{
  "image_size": 64,
  "horizontal_flip": true,
  "cutout": 0.4,
  "targets": ["finding"],
  "arch": "convformer",
  "norm_position": "pre",
  "num_experts": 8,
  "expert_mlp_ratio": 0.5,
  "patch_size": [4, 4],
  "widths": [64, 128, 256],
  "beta1": 0.9,
  "beta2": 0.95,
  "decay_fraction": 0.4
}
Rows from block 5 of a small image classifier, named by matrix and row number. Rows with one number within an expert belong to one neuron, the router's apart. Each number is 128 + 24 x the weight over its row's rms, rounded and kept within 0 to 255. All counts start at 0.
Before each expert's rows are labels from the 100 images, of 14976, where the router gives the expert most weight on average: "top examples" is what is common among them. Only what is clearly more common there than usual is listed. The data: capsule endoscopy frames (Kvasir-Capsule). In brackets: how many of the 100, against the usual share in percent.
# router: router (model.blocks.5.mlp.router.weight, 8x128), inputs 0-127
# up: expert up (model.blocks.5.mlp.up, 8x64x128), inputs 0-127
# down: expert down (model.blocks.5.mlp.down, 8x128x64, transposed), outputs 0-127

# expert 0
top examples: finding: ileocecal valve (74 vs 8.8)
router.0 [128 135 122 178 139 128 171 162 152 169  86 105 116 171 123 144 128 150 162 142 184 140 193 101 109 124 114 162 147 134 132 176 147 135 118  84 135 142  98 122 114 121 137 108 176 127 146 126 141 108 128 157 134 159 153 130 118 114 124  91 137 131 179 126 103 100 139 144 115 156 162 139 106 127 141 119 156 149 108 108 117 139 106 145 140  74 103 144 115 134 124 112 130 153 100  87 139 126 116  96 146 159 188 118 137  88 117 119 130 100 112 128 175 146 152 121 139 109 138 111 133 148 120 166 155 100 127 125]
up.10 [101 136 156 120 126  83 147 128 131 140 104 140  88 133 124 125 127 133 166 139 123 138 142 104  92 116  94  85 109 132 142 111 138 123 122 144 125  93 163 133 107 130 130 143 126  99 134 144 128 103 128  97 119 144 170 130 130 112 146 113 161 124 126 128 107 131 139 107 111 151 133  96 107 194 174 118 120 152 112 108 132 174  99 173 118 130 116 195 176  81 136 127 130 111 131  96 103 144 124 131 112 166 118 144 101 145  76 122 187 121 131  94 154 154 150 162  96  92 141 164 178 116 118 138 106 131 103 145]
down.10 [128 155 125 138 140 126 102 159 130 151 173 157  95 111 125 166 146 153 159 128 100  91 163 124 140 163 171 122 147  85 141 126  93 147 112 183 107 126 134  97 112 167 126 141 114  83  95 127 158 102 118 166 155 151 145 142 153  61 105  99 121 138 152 116 150 101 140  92 117 163 138 103 130 151 159 158  80 126 143 101 139 155 112 111 116 113 135 125  87 157 117 165 121 112 128 145 126 155 139 134 146 139 130 159 133 109 117 173 126 144 131 130  91 151 103 148 103 157 116 124  93 103 115 153 122 124  96 110]
up.11 [162 110 147 150 121 135 119 138 110 150 119 127 149 132  89  71 161 133 165 116 138  62 161 139 135  93 122 129 139 110 160 131 175  89 140 115 188 130 135 105 122 104 152 150 161 184 104 102 136 134 170 125 143 110  87 105 131 122 144 130 131 132 133 152 138 143 127 128 127 144 146 107 112 101 101 107 109 145 139 160 126 132 120 106 113 132 104  85  95 143 112 143 105 157 117 138 164 128 140 105 154 100 110  97 104  83 152 118  97  92 106 164 146 113 132  90 134 149 135 122 169 157 116 128 167 161 120  93]
down.11 [152 124 124  94 108 116 140 111 144 123 103  92 155 160 142 132 101 143  70 146 141 175 105 136  86 159 148 165  79 158  99 116 149 128 116 100  85 137 131 140 148 110  99 114 131 143 143 142  88 125 114 126 119 132 125 119  96 159 137 116 145 129 137 125 107 168 126 185 135  96 115 152 161 127 129 149  88 134 112 130  82 113 146 149 155 107 150 134 178 126 146 100 141 142 121 131 129 144 103 129 117  81 106 101 142 124 129  84 155 124 148  97 121  89 137 140 152  74 136 157 133 119 134 109 146 141 182 169]
up.12 [174 105 186 148  97 154 120 131 140 165 135 131 132 113 119  77 123 117 147  96 139 128 112 103 140 123 119 116 131  88 203 168 151  97 155  93 128 112 142 133 110  99 133 138 135 164  97 132 133 129 164 164 134 139 163 127 148  92 176 147 135 130 145 158 127 132 109 138  82 118 120 126 110 138  95 113 154 125 123 114 152 150 110  90 127 134 151 135  81 135 124  75 113 119 112 141 141 136 148 112 135 102 148 100  78 115 118 110 104  86 103 151 139  98 134 100 140 173 105 106 125 128 137 149 145 105 108  90]
down.12 [151 133  99 129  84 140 133 132 139 115  96 139 153 184 127 134 101 131 109 116 148 152 129 107  96 133 127 173  94 193  76 129 143 118  96  78 104 131 125  93 111 104 143 163 175 129 127 122  64 130 113 139 130 127 121 110 118 137 160 156 107 154 148 116 161 165 157 154 158 136 157 157 167 121 115 149 101 131 127 122 109 103 121 115 160 122 127 118 180 114 126 103 112 150  96 133  95  84 144 158 133 101  98 138 144 107 143 122 117 111 118  97 124  84 144 115 150 121 134 157 136 124 125  98 128 130 156 157]
up.13 [126 131 136 137 126 145 140 129 140 130 116 128 120 127 132 117 152 145 135 104 134 124 152 168  84 142 122  47 166 138 137 112 158 128 104 134 142 147 127 128 167 114 127 140 131 124 121  93 155 111 131  65 145 148 149 164 132 139  94 119 126 144 114 143 137 142 129 110 112 159 151  99 137 112 158  96 131  90 126 176  88 177 143 202  90 111  93  77 118 113 150 115 142 103 117 118 120 121 102 110 150 141  84 147 166 111  86 125 133 126 109 101 142 174 111 129 119 148 151 103 118 169 101 142 144 151 148 137]
down.13 [124 105 126  89 133 152  94  92 112 153 189  70 150  96 150 134 124 121  93 112 134 131 110 136 101 132 144 151 162  93 110 136  95 129 131 147 154 132 142 141 150 161  80 102  80 147  94 112 137 111 159 124  99 128  96 108 164 130 159 142 128 133 121 145 129 131 125 129 154 157 131 134 126  92 171 134 142 125 162  92 124  96 126 139  89 119 124 109 119 123  77 145 118 170 164 175 155 157 133 133  82 145 122 123 126 120 154 144 144 158 121 120  88 111 151 157  95 102 109 101 115 140 146 104 127 146 159 155]
up.14 [130 148  86 143 114 134 128 189 135  97 121 127 130 125 113 158 141  91 119 168 140  95  85 138 129 134 152 156 156 170 109 154 107 137 125 103 123 109  97 143 114 142 114 104 121 161 136 116 104 103 111 153 153 132 103  91 144 133 113 135 113 148 104 106 132 107 133 159 173 126 144 157  98 123 129 108 157 159 111 117 172  71 119  82 116 130  97 127 182 132 128 112  93 178 123 118 110 103 181 121 125 147 139 148 149 126 145 118 158 128 103 151 139 111 158 138 107  71 153 137 115  87 156 134  97 113 129 155]
down.14 [104 114 143 133 135 129 148 125 128 138 117 136 100 102 125 102 103  86 144 128 173 135  89 154 158 104  92  95 105 117 136 114 139 123 220 113 135 142  92 147 142  81 152 133 116 155 165  99 142 134 115 128 101  98 175 118 128 150  78 144 106 134 126 127  81  93  70 133 137 116 100 148  92 134 105  88 151 131 113 120 172 171 154 121 112 133  98 132 101 134 151 137 168  99 129 128 154 130 134 119 109 145 165 160 116 150 149 106 162 136 113 130 133 122 147 106 117 157 134 126  95 135 133 161 123 123 135 128]
up.15 [116 118 172 129 123  97 136 131 122 146 100 152 142 147 151  86 118 146 134 105 120 154 111 100 111 121 130  95 150  75 103  87 169 113 156 140 102  80 167 122 104 112 153 130 129 133 132 100 143 175 158 126 106 145 165 160 103  92 156 109 135 113 133 180 123 108 101 157 135 144  94  96 158 154 149 142 162 151 123 129 139 189 126 157 142 133 107 122 140  92 135 139 130 133 123 142 156 146  99 126 119  94 152  74 127 125 137 129 123 119 159 137 116  80 150 157 125 124 119 141 119 154 106 102  96 142 100 175]
down.15 [146 100  91 165 104 144 132  80 107  98 134 118 155 131 100 164 154 178 121 130 135 106 137 111 134 137 145 132 183 159 156 172  96 140 112 121 138 152 130 104 138 125  98 135 164 121 111 124 144 110 137 151 163 104  94 104 168  99 150 166 142 120 104 140 119 128 179 127  99 103 134  74 108 143 175 122 104 148 138 136  91 125 117  87 106 144 119 137 119 115  98 124  80 163 143 151  97 150 155 136 117 140  99 113 109 110 114 163 113 106 118 144 134 150  91 124 167 137 116 142 121  88 156 153 103 148 123 136]

# expert 4
top examples: finding: ileocecal valve (34 vs 8.8)
router.4 [107 145 122 126 147 116 102 137 114  88 166 116 147 175 116  91 144 149 177 146  90 116 135 144 158 103 140 125 145  99 162 108 160 134 169 189 125 143 158 146 152 149 150 109 136 119 119 135 150 149 184 167 150 124 141 154 102 139 105 129 155 153 137 144 157 126 133 145 114 110  89 132 137 177 123 136 123 110 137 133 113 170 141 145 119 155 151 150 130 144 157 139 151 142 107 123 130 119 107 161 162 142  89 129 135 139 172 163 102 134 111 125 153 138 140 145 132 175 149  84 134 116  99 157 119 185 159 104]
up.4 [123 131 122  93 153 118 105 103 136 132 125 132  61 133 133 107 108 137 134 142 111 130 136 106 174 120 117 149 131 146 154 132 166 138 103 151 112  90 127 124 114 122 156 122 137 115 137 137 107 160 177 122 143 139 160 168 118 108  90 109 148 125 118 108 197 103 169 105  59 150 131 137  96 139 122 120 133 140  37 135 148 153 117 190 134 105  95 146 162 119 136 115 156 121 118 129 108 118 122 110 153 154 115 111 114 134 124 112 135 155 112 147 120 168 159 132  97  97 149 113 119 132 109 169 126 137 115 126]
down.4 [141 109  97 141 125 106 167 156  73 115 122 128 130 139 119  89 112 129 154 123  72 139 167 139  83 111 136  85 159 150 122 109 150 110  99 142 165 159 142 137 120 136 105 147 137 153 109 128 161  93 170 135 125  88  80 118 143 154 116 147 134  99 114 112 154 163 144 138 167 113 154 147 138  96 117  82 142 120 133 181 157 130 117 153 119 127  71 124 153 123 100 121 104 152 135 135 121  96 128 139 117 129 145 106 131 126 140  73 133 176 133 157 116 140 144 151  98 108 109 145 146 152 134 107 151 152  90 143]
up.5 [164 140  98 131 120 104  99 144 125 112 152 131  92 137 106 131 131 117 119  82 100 124 169  69 109 105 140 113  96 138 108 144 139 108 143 130 123 131 157  89  78 125 144 175 175 147 127  98 114 133 159 110 128 119 167 155 121 103 121 130 105 115  93 127 170 136 204 101 104 108 167  86 158 138 127 141  99 121 126 118 145 144 137 119 152 110  89 154 138  90 134 106 133 142 132 105  93 108 121 132 136 164 104 159 142 123 143 184 105 134 147 143 104 164 131 134 146 137 127 155 139  98 116 179 130 131 130 126]
down.5 [166  84 124 120 144 131 165 147 107 113  79 147 145 100  99 129 168 115 119  93 132 138 111 148 112 130 134 107 173 118 102 120 160  99 128  91 120 126 153 111 106 103 156 163 144 155 109 148 131  91 134 119 141 103 114 122 139 130 121 122  94 132  78 149 141 159 123 142 138 115 130 146 128 101 124 133 134 125 121 133 144 172 145 148 105 121  84 127 134 147 100 171 109 169 176 133 120  93 171  97  96 151 119 142  89 143 146  69 154 131 131 162 134 160 108 124 124 153  92 157 184 120 143 120 104 144  86 148]
up.6 [126 146 174 117 162 121 119 115 124 137 192  67 118  91 147 108 130 115  74 113 129 149 150 163 115 139 124  85  98 137 134 125 126 151  98 137 147 156 123 153 162 149 102 106  48 133 117 101 163 111 130 132  95 138 114 127 130 166 105 107 160 111 124 114 127 158 109 130 123  90 152 129 115  99 139  98 138  77 200 146 119 102 137 126 136 126 141 102 102 157 136  77 145 105 133 109 138 143 116 118 130 112 113 121 163 148 112 140 132 147 129 109 125 124 133 143 116 147 137 107 125 181 130 133 155 153 153 131]
down.6 [121 134  79 188 150 134 108 117 127 115  95 145 143 133 114 156 147 115 141 124 149 138 122 102 139 121  80 161 127 142 163 150 156 121 129  86 156 161 119  93 170 130 171 145 167 104 135 148  92 175 106 119 137 108 137 154  94 132 114 135  94 119 124 143 115 110 130  77 125 168 139 131  94 123 130 123 143 161 123 111 101 106 123 105 118 126 125 139 143 101 124 144 139  96 122 118 118 122 140 129 127 174 116 182 127 170 151 157 106  78 100 120 167 141 143  84 138 157 155 120 123  99  99 135 106 134 138  70]
up.7 [130  81 113 110 134 169  78 113 144 125 144 138 144 136 119 134 151 133 144 128 126 122 112  93 140 115 122 178 155 141 160 131 137 147 109 119 108 123 108  45  91 134 132 130 157 150 139 149 106 117  88 118 131 127  89 163 133 109  99 149 124 142 137 109 190 114 114 115  83 162 125 132 153 126 154 111 139  91 148 111 137 156 156 131  97 133 121 173 119 134 130 106 144 111 147 168 117 125 154 165 148 166  96 123 141  97 121 107  75 151 119 147  96 189 160 134 100 166 111 126 127 104 116 131 125 121 126 111]
down.7 [111 118 141  97 133 105 165 112  80 138 133 145 151 134 148  58 136 117 141 128  83 105 133 138 135  75 159 144 138 127 101 130 108 126 136 118 136 108 153 161 106 146 102 130 121 113 126  68 128 107 156 124 123 114 125 134 166 133 173 146 140 116  95 184 127 185 139 138 120  88 122 128 145 137 114 159 113 141 145 155 104 122 165 126 121 174 142 103 126 151  98 114  99 159 140 122  85 121 168 130 106 135 114  81 137 158  99  89 132 139 150 155 150 128 135 112 155 126  81 118 171 157 141 128 133 157 132 144]
up.8 [130 146 133  93 101 113 131 117 101 124 128  95  62 141  92 108 134 151 163 117  99 137 162 110 121 128 153  90 123 108 178 121 117 133 155 148 122 146 123 159 150  90 116 127 122 124  85 149 128 140 169 127 147 110 157 113 135 103 128 115 157 100 151  89 122 111 206 125 116  73 107 118 124 163 114  91 123 110 102 119 131 131 127 130 124 107 153 146 149 118 130  66 140 137 130 111 108 150 112 124  99 172 163 132 127 140 111 126 163 150 147 140 107 181  96 145 136 134 131 129 141 155 112 166 158 114  86 130]
down.8 [148  90 105 141 194 101 147 144 100 109 116 112 158 128  98 121 147 117 113  87 138 120 138 133  90 119 100  68 112 161 130 116 147  85 121 123 110 175 178 109 117  92 148 151 125 142 128 109 148 139 131 149 114  91 119  97 102 164 124 108 121 113 124 136 107 172 123 135 127  95 180 140 121 110 110 108 158 142 121 129 135 159 153 108 132  96  88 157 160 107 134 137 121 153 151 150 135 122 124 109  88 139 129 102 121 135 189 121 142 120 137 122 151 138 146 112 129 151 126 156 166  94 107  92 119 182 120 103]
up.9 [122 156 119 145 153 105 161 123 131 145 120 159  53 135 111 101 135 143 147 170  97 150 133 113 160 116 131 138 144 136 155 111 144  91 114 150 128  69 154 166 113 120 162 113 145 140 157 133 134 145 176 124 147 106 173 161 113  97  95 119 150 123 132 117 175  87 179 122 109 167 127 100  93 148 112 135 140 147  83 140 159 143  66 163 132 120 128 132 168  96 108 113 114 139 110 143 129 144 129 129 135 107 127  95  94 131 137 138 158 131 113 138 124 124 149 140 100  74 134 128 103 132 105 144 114 126 118 146]
down.9 [149 127 137 130 108 121 167 166  80 141 165 105 121 130 110  99 120 131 143 137 113 155 167 112  78 132 124  67 164 136 119 108 116 112 111 151 170 185 117 136 123 126 115 133 115 168 104 140 149 118 150 148 104 117  88  85 138 161 110 128 122 105 140  92 135 127 124 140 199 108 172 166 144 103 105  76 141 131 137 135 175 101 120 117 130 126 103 144 139 110 111 115 123 132 133 112 139 121 132 168 109 144 196 120  98 121 114 116 134 152 157 128 120 116 161 146 104 116 111 151 131 163 114 109 152 119 110 144]

# expert 6
top examples: finding: reduced mucosal view (79 vs 6.2)
router.6 [124 123 130 123 125 131 144  86 107 159 141 137 138 124 135 143 111 164 125 119 120 107 114 117 109 161 102 165 100 148 117  90 150 100 123 132  92 106 138 114 103  96 111 183 171 113 125 114 142 113  93 113 113 125 124 132 100 137 144 158 116 139 111 132 169  86 150  81 121 184 116 119 143 164 110 151  93 148 118 140 104 145  85 104 143 117 119 121 170 127 115 159 130 102 123 167 116 161 111 111 129  88  70 115 143 142 130 137 176  93 134 118 113 141 159 108 109 144 168 172 135 104  78 106 143  99 129  96]
up.10 [125 179 129 102 123 101 141 117 130  86 142 130 112 149 121 140 121 168 153 133 103 129 153  74 122 154 110 131  99 151 116 128 132 141 136 209 112 131 139 144 143 130 140 182 121 121 130 102  97 162 118 101 149 130 148 138 114 135 110 126 115 126 116 102 160 161 194 105  81 109 142 148 125 166 116 118  80 134 112  97 101 137 122 133 155 136 138 135 180  81 145 100 157  87 105  79  95 136 107 131 159 138 148 144 144 141 101 133 141 110 138 115 116 131 104 169 138 132 166 136 124  89 117 123 101 133 143 133]
down.10 [ 84  97 104 135 112 142 109 115 116 132 119  86 139 124 127 139 106 106 125 129 189 147  98 165 153 118  82 139 135  99 152 178 149 112 121 150 143 133 111  98 159 103 173 133 146 151 141 148 152 182  92 130  86 119 128 144 174 119 120 119  83 144 154 109 136 101  98 141 130 108 113 179 108 119  96  91 154 111  98 138 163 124 152 126  93 127 108 139 131 113 135 146 176 132 138 112 131 108 167 138 123 118 132 169 121 153 148 132 136  89 115 114 153 124 160  85 144 159 156 116 121  94 142 138 123  91 114 121]
up.11 [155  29 152 139  80 122 109  84 123 141 157 110 160 112 138 121 133 133  71 106 103 183 109 105 101 149 109 128 145 173 157 144 152  96  96  99 150 112 141  88 101 117  96 155 157 137  93 117 145 120 153 132 120 136 124 107 146 120 177 154 120 165 104 161 121 121 132 118 132 138 135  84 140 147 117 145 104 130 121 127 131 115 123 108 129 141 117 135 122 115 127 151 118 163 152 146 141 128 136 110 132  81  87 136 139  90 143 129 123  99 118 115 112 123 126 113 140 117 127 164 149 129 162 117 164 168 134 157]
down.11 [111 159 157 113 131 101 172 155 157 141 126 157  77 135  97 141 133 135 155 118 129 162 157 108 110 128 165  77 133 120  98 111  96 148 125 169 112 127  61 133  82 144 109  79 111 115 127 117 156 100 119 162 141 144 153 140 126 139 106 100 179 122 128 107 114  91 128 148 149 147 121  73 150 124 147  93 135  98 141 117 154 122 137 121 130 111 118 133 121 148 151  99 133 116 124 101 163 145  90 126 156 133 138 114 167 137  87 145 120 148 158 111 130 151  98 144 114 141 104 120 109 151 133 138 147  62 148 141]
up.12 [ 94 144 116 159 177 106 143 130 148 162 114 137 134 188 109 140 112 157 128 203 100  84 130 115 141 108 135 167 118 160 163 104 122 138 120 135 121  98 128 120 108 138 128  87 128 122 158 132 141 107 122 171 152 132 119 136 103 112 126 113 169 134 169 110 132  80 169 139 144 135 115 125 117 141 165 135 142 147 112 135 120 144  90  90 157 109 119 126 158 136 129  97 131 125  79 143 151 147 117 114 134 112 126  80 186 114 120 130 105 100 101 144 140 157 106 151 119  83 130 123 116  96 130 107 103  86 120 100]
down.12 [174 129 129 135 144  91 124 156 124 119 128 142 133 110 170 101 162 119 144 121  82 112 148 110 121 143 121 136 155 101 130  30 170 131 117 114 137 119 180 145 132 123 159 154 145 160 139  92 145 141 121  98 120 107 122 113  53 145 118 116  99 105 130 131 134 156 137 116 121 130 149 157 150 102 100 169 124 134 167 158 145 131 118 143 147 128 103 134 128 126 105 120 134 107 141 212 135 122  84 131 118 132 112 111  98  98 147 100 144 145 122 149 123 142 144 130 152 143 122 143 124 143 130  74 152 141 120 139]
up.13 [128 133 169  80 140 188 178 103 163 122 120 122 130 120 104 106 133 146 111 134 148 126 121 138 112 148 124 169 183 116 115 121  86 150 122 126 110 111 115 104 135 134 132 121 113 130 126 133 135 101 100 147 109 114 113 158 156 158 129 147  89 152 143 124 157  85 132 129 140 149  92 162 130 115 140 133 124  81 128 126  89 130 169 115 113 107  77 140 126 149 128  92 153  87 143 152 144 143 141 137 115 124 142 114 143 137  76  98 126 121 130 128 102 110 176 144  97 153 113  48 126 125 172 111 125 100 155 108]
down.13 [123 136 127 107 120 122 158 125 125 109 114 121 129 122  91 128 171 117 119 111 117 153  95 122  87 138 128  89 155 119 115 208 131 122 130 121 131 153 109 148  91 152 110 115 118 127 110 136 115  76 105 125 114 106 139 121 203 120 148 150 111 160 123 159 124 126  70 144 150 109  96 145 130 127 129 112 153  88 127 106  90 121 124 110 109 157 132 148 122 179 130 129 136 123 157  88 127  89 182 155 140 117 155 155 128 170 134  85 154 127 105 114 110 105 132 161 131 175 102  98 127 123 171 130 124 118 150 140]
up.14 [138 171 165  82 108  99 134 120 143 100 113 130 102 121 148 123 105 126 128 114 130 111 141 106 127 148 119 129  98 183  97 121 139 140 130 154 122 129 136 130 129 137 129 188  87 119 144 126  91 130 121  74 144 151 147 119 119 139 114 129 126 122  87 128 154 180 179 101  95 121 133 142 140 149 100 128 107 133 123 142 103 132 111 172 158 123 142 114 170  86 164  92 171  81 113  88  93 118 122 133 159 134 142 131 178 161  68 105 135 166 144 129 105 131 131 151 125 134 140 142 141 170 129 124 104 113 117 145]
down.14 [110 120 106 143 131 163 116 139 124 152 132 115 149 130 103 122 105 135 105  98 203 144 119 169 144  94  89 128 132 116 148 194 113 100 115 141 146 156 110 113 154  97 139 153 140 120 111 196 141 173 109 149  94  98 129 157 179 111 157 132 109 132 121 133 145 126 124 147 131 101 113 157  93 110 111  91 135 110 107 119 117 114 120 112  96 116  98 135 107 156 117 145 144 134 139 104 105 130 195 122 112 145 144 119 124 139 152 134 138 102  91 125 123 140 165  87 144 161 105 122 127 111 141 179 105  93 128 109]
up.15 [149 173 137 135 110  91 105 145 141 125 148 136  95 126 182 105 101  65 137 126 129 116 155 139 165 129 128 137  84 123 108 132 116 123 119 153 153 119 125 182 118 137 147 123 107 111 119 121 114 125 125  96 128 164 168 127 118 157  96 113 135 123  78 129 154 147 151  97 128 129 129 150 115 134  97 132 123 150 124 150 136  99  87 151 157 121 138  99 121 149 134 108 153  99 112  62 109 122 133 131 158 124 135 144 146 175 101 160 128 127 136 123 172  99 185 115 111 106 147 115 130 187 104 168 133 101 155  97]
down.15 [132 128 110  93 106 168 103 130 113 115 120 127 134 125  90 128  97 113 117 120 170 113 113 130 121  96 134 138  93 146 126 222  92 122 163 121  89 130 146 141 145 118 133 184 125 139 110 173 107 127 142 129 156 103 118 122 180 140 170 138 106 159 133 103 143 127 163 136 134 125  99 136  95 109 117 110 104 132 104  94 118 118 137 121 134 109 133 145 143 138 109 168 128 146 126  83 129 125 203 117  96 163 138 160 129 139 184 139 134 113 135  98 106 138 119 120 125 147 106 157 150 107 100 174 118 136 145 133]

# expert 5
top examples: finding: pylorus (55 vs 3.4); finding: blood fresh (38 vs 0.9)
router.5 [ 98 108 119 119 139 137 124 116 135 136  96 118 150 108 169 151 133  57 126 127  85 118 100 147 116 134 107  81 121 117 121 137  84 159 133 120 132 127 127 133 125 202  89 113  75 103 113 112 115  65  81 123 128 133 127 131 128 162 111 163 119 128 132 108 106 157  97 131 135 137  94 139 169  99 154 120 158 115 157 123 128 151 147 163 107 180 137 133 110 134 154  97 153 109 147 121 139  94 101 155 146 127 127 150 146 145 110 122  82 151 166 104 127 126 117 160 126 143 132 136  82 156 111 125 147 122 146 150]
up.10 [139  61 115 110 108 160 141 116 102 154 152 101 141 151 150 138 123 107 126 107 121 137 141 150  97 156 120  92 197 120 135 138 115 129 114 137 119 127  89 118 118  92 116 159 146 142  66 127 157 109 100 122 133 123 113  89 154 112 151 171 105 146 136 151 139 119 133 128 143 151 120 145 152  93 137 134 144  74 149 135  89  89 145 117 122 125  94  97 105 166 133 127 157 101 163 151 100 119 112 105 113 153 134 127 147 159 128 113 144 148 124 112  78 143  96 123 140 192 125 106 138 172 138 132 155 104 157 134]
down.10 [154 137 124 103  95 151  93  68  84 105 179 123 134 133 144 111 130 162 157 104 122 114 141  98 172 127 172 152 150 113 143 137 115 142 132 121 184 155 113 108 163 172 121 112 129 119 119  93 114 138 143 114 142 145  98 134 147 131 143 147 137 110 130 136 105 113 102  86 125 114 127  96 166 128 158 151 162 134 131 116 136  98 123 138 121 166 142 119  80 116  94 136  88 143 112 106 127 136 177 142 135 156 135 118 130  81 135 158  88 169 160 167 143 102 146 114  99 128  89 114 127 163 116 131 108 107 151 113]
up.11 [ 92  82 124 108 157 122 168 126 123 121 157 115 144 171 123 107 153 123 141 174  94 173 100 109 125 105 105 138 176 111 136 118 121 113 153 156 105 104 142 150 106 145 106  89  97 128 135 114 119 130 138 153  97 109  99 129 142 139 136 162 151 135 180 118 146  96  96 156 121 156 110 161 130 106 123  89 177  79 123 115 135  90 114 134 135 176 139 180 173 159 136  82 150 124 127 140 112 118 108 163 140 124 131 134  90 137 136 122 126 109 107 126 144 144 125 150 108 131 131  79 106 128 158  80 134 131 142 140]
down.11 [123 137 107 135 113 161 105 134 119 148 105  91 123 136 130 149 128 129 139 130 152 105 116 143 176 138 145 136 110 144 182 155 137 137 142 150 136 135 124 112 160  87  83 120 144 114 126 178 110 140 151 127 156 147 141 130 161  75 164 153 166  98 141 129 109 128 130 150  48 115 107 116  83 162 119  90 118 167 100 104 120 101 151  92 118 134 167 101 125 148 119 149 127 121 139  92 108 177 152 105 130 132 101 132 121 138 137 154 165 127 114 124 140 121 158  78 132 110 151 113 146 106 126 168 102 129 118  84]
up.12 [108 104 146 107 126 151 135 143 161 163 133 157 149 154 119 170 135 135 102 138 135 168 119 121 120 114 132 133  96 131 125 121 118 171  98 128  84 122  92  81  79 135  98 128  96 122 131 198 100 127 129 112 131 137 118 134 132  93 142 140 151 149 170  78 117 133  98 152 115 112 107 147 159  78 145 129 112 100 124 148 153 141 165 122 124 123 125 153 149 125 147 139 155 110 136 134 153 127 127 153 132 111 117 134 148 163 102 121 101 151 143 120  83 173  84 144 102 142  88 165 137 119 137  79 123  68 115 133]
down.12 [155 167 109 151 120  89  99 133 100 103 161 131 127 181  97 148 128 142 142 164  80 129 131  89 111 138 163 137 110 131 117 147 100 125 122 155 118 161 137 132 153 139 107 156 134 123 101  89  94 113 133 143 119 131 129 130 152 107 118 126 117 128 148 108 128 118 164 133 147 113 149  84 119 190 134 110  89 152 145  82 120 101 121 109 165 136 154 156 129 104 115  60 107 112  89 109 108 153 136 153 174  93 133 140 135  83 130 145 130 121 112 112 113 118 149 157 166 117 160 136  93 118 154 161 164 144 144 138]
up.13 [141 186  81 146 127 113 120 144 152  96  81 160 112  97 139 163 105 111 117 131 125 104 114 122 138 153 143 132 110 158  92 141  99 118 126 123 132 167 116 112 133 155 149 105 114 120 173  69 113 114 111 144  99 142 155 161 123 166  96  99 122  98  65 134 105 135  97 107 118 129 128 142 131 146 159 106 128 175 120 112 140 130 161 120 120 142  92 119 177  83 143  98 124 134 138  87 135 116 141 143 147 141 145 145 150 136  93 141 104 136 155 136 173 100 182 147 130 104 149 132 122 119  92 144 127 119 144 149]
down.13 [122 115 160 113 139 116 175 136 149 156 100 138 163  80 146 110 138 104 105 124 117 148  99 166  85 118  98 116  99 119  98 117 126 142 120 113  81  91 140 137 116 124 133 132 109 149 135 126 150 125  97  95  88 105 147 149 104 172 126 112 107 169  98 168 117 162 103 150 161 102 134 152 160  98 117 149 131  95 130 135 109 186 143 163 115 121 152 115 147 128 138 160 139 123 164 162 133 123  91 117  85  98 113 121 124 158  98  59 147 116 130 118 107 141  85 150 145 140 122 146 140 147 129  94 132 142 123 147]
up.14 [143 162 143 108  99 112 138 130 133  94  87 141 157  95 152 111 130 125 136  87 115  74 147 145 103 126 116  99 107 129  98 102 105 165 135 122 129 148 164 120 135 146 158 180 128 124 141 117 136  96 109 111 121 100 156 146 115 165 120 109  70 167  91 149  93 185 128 124 166 122 115  96 140 121 143 182 119 112 149 137 109 182 154 132  96 124 107 119  88 109 130 148 132 101 166 123 154 105 128 136 106 155 142 149 158 115 104 131 122 151 169 112 131  99 147 144 164 173 114 139 148 133 145 147 126 134 132 136]
down.14 [156 135 127 120 122  72 159 123 107  98 126 148 114 156 114 129  93 132 148 152  80 174 164 108  76 143 137 103 138 157  84 113 117 115 133 134 146 136 133 149 103 153 159 131 135 136 146 103 147 125 123 133 119 109 128 116 100 165 127  93 126 103  93 116 124 129 159 144 170 108 171 117 163 138 131 130 152 138 131 118 118 166  93 148 152 133 105 152 178  90 112 110 104 153 112 119 134 117 106 155 119 131 138 126  96  91 100 121 129 131 170 131 130 141 109 193 102 106 133 177 130  88 125 107 107 147 131 188]
up.15 [102  82 108 138 142 152 144 131 100 145 140 111 135 168 131 138 160 110 169 150 124 132 116 122 116 117 106 122 141 134 194 146  96 137 156 161 127 140  92 142 137 107  79 111 127 134 116  98 108 128 108 163 128  97 103 102 140 121 149 162 146 103 159 125 117  93 130 143 133 143 110 156 129 143 165 110 133 135 147  82 107 105 109 114  98 168 150 155 152 184 123 101 116 117 142 176  64 144 104 154 135 159 147 117  62 122 162 112 167 106 113 117 119 124 112 117 117 158 143  99 114 112 103 139 148 116 144 139]
down.15 [130 146 132  91  75 148  80 139 118 157 131 100 124 117 159 105 143 135 146  91 153  85 125 127 177 125 157 148 100 109 167 138 154 154 165 148 116 126 145 120 148 102 134 145 120 162 121 154 122 121 173 114 167 150 141 138 154 107 161 150 143 137 166 135 124 117 114 109 100 110  61  93 119 137  79 126 116 126 136 112 170 125 122 129 105 149 172 104  69 153 125 166 139 142 136 135 145 165 164 110 125 123 129 121 119 107 137 127 133 152 149 133 131 106 149  71 124 151 103  96 127 141 115 165 123 125 132  92]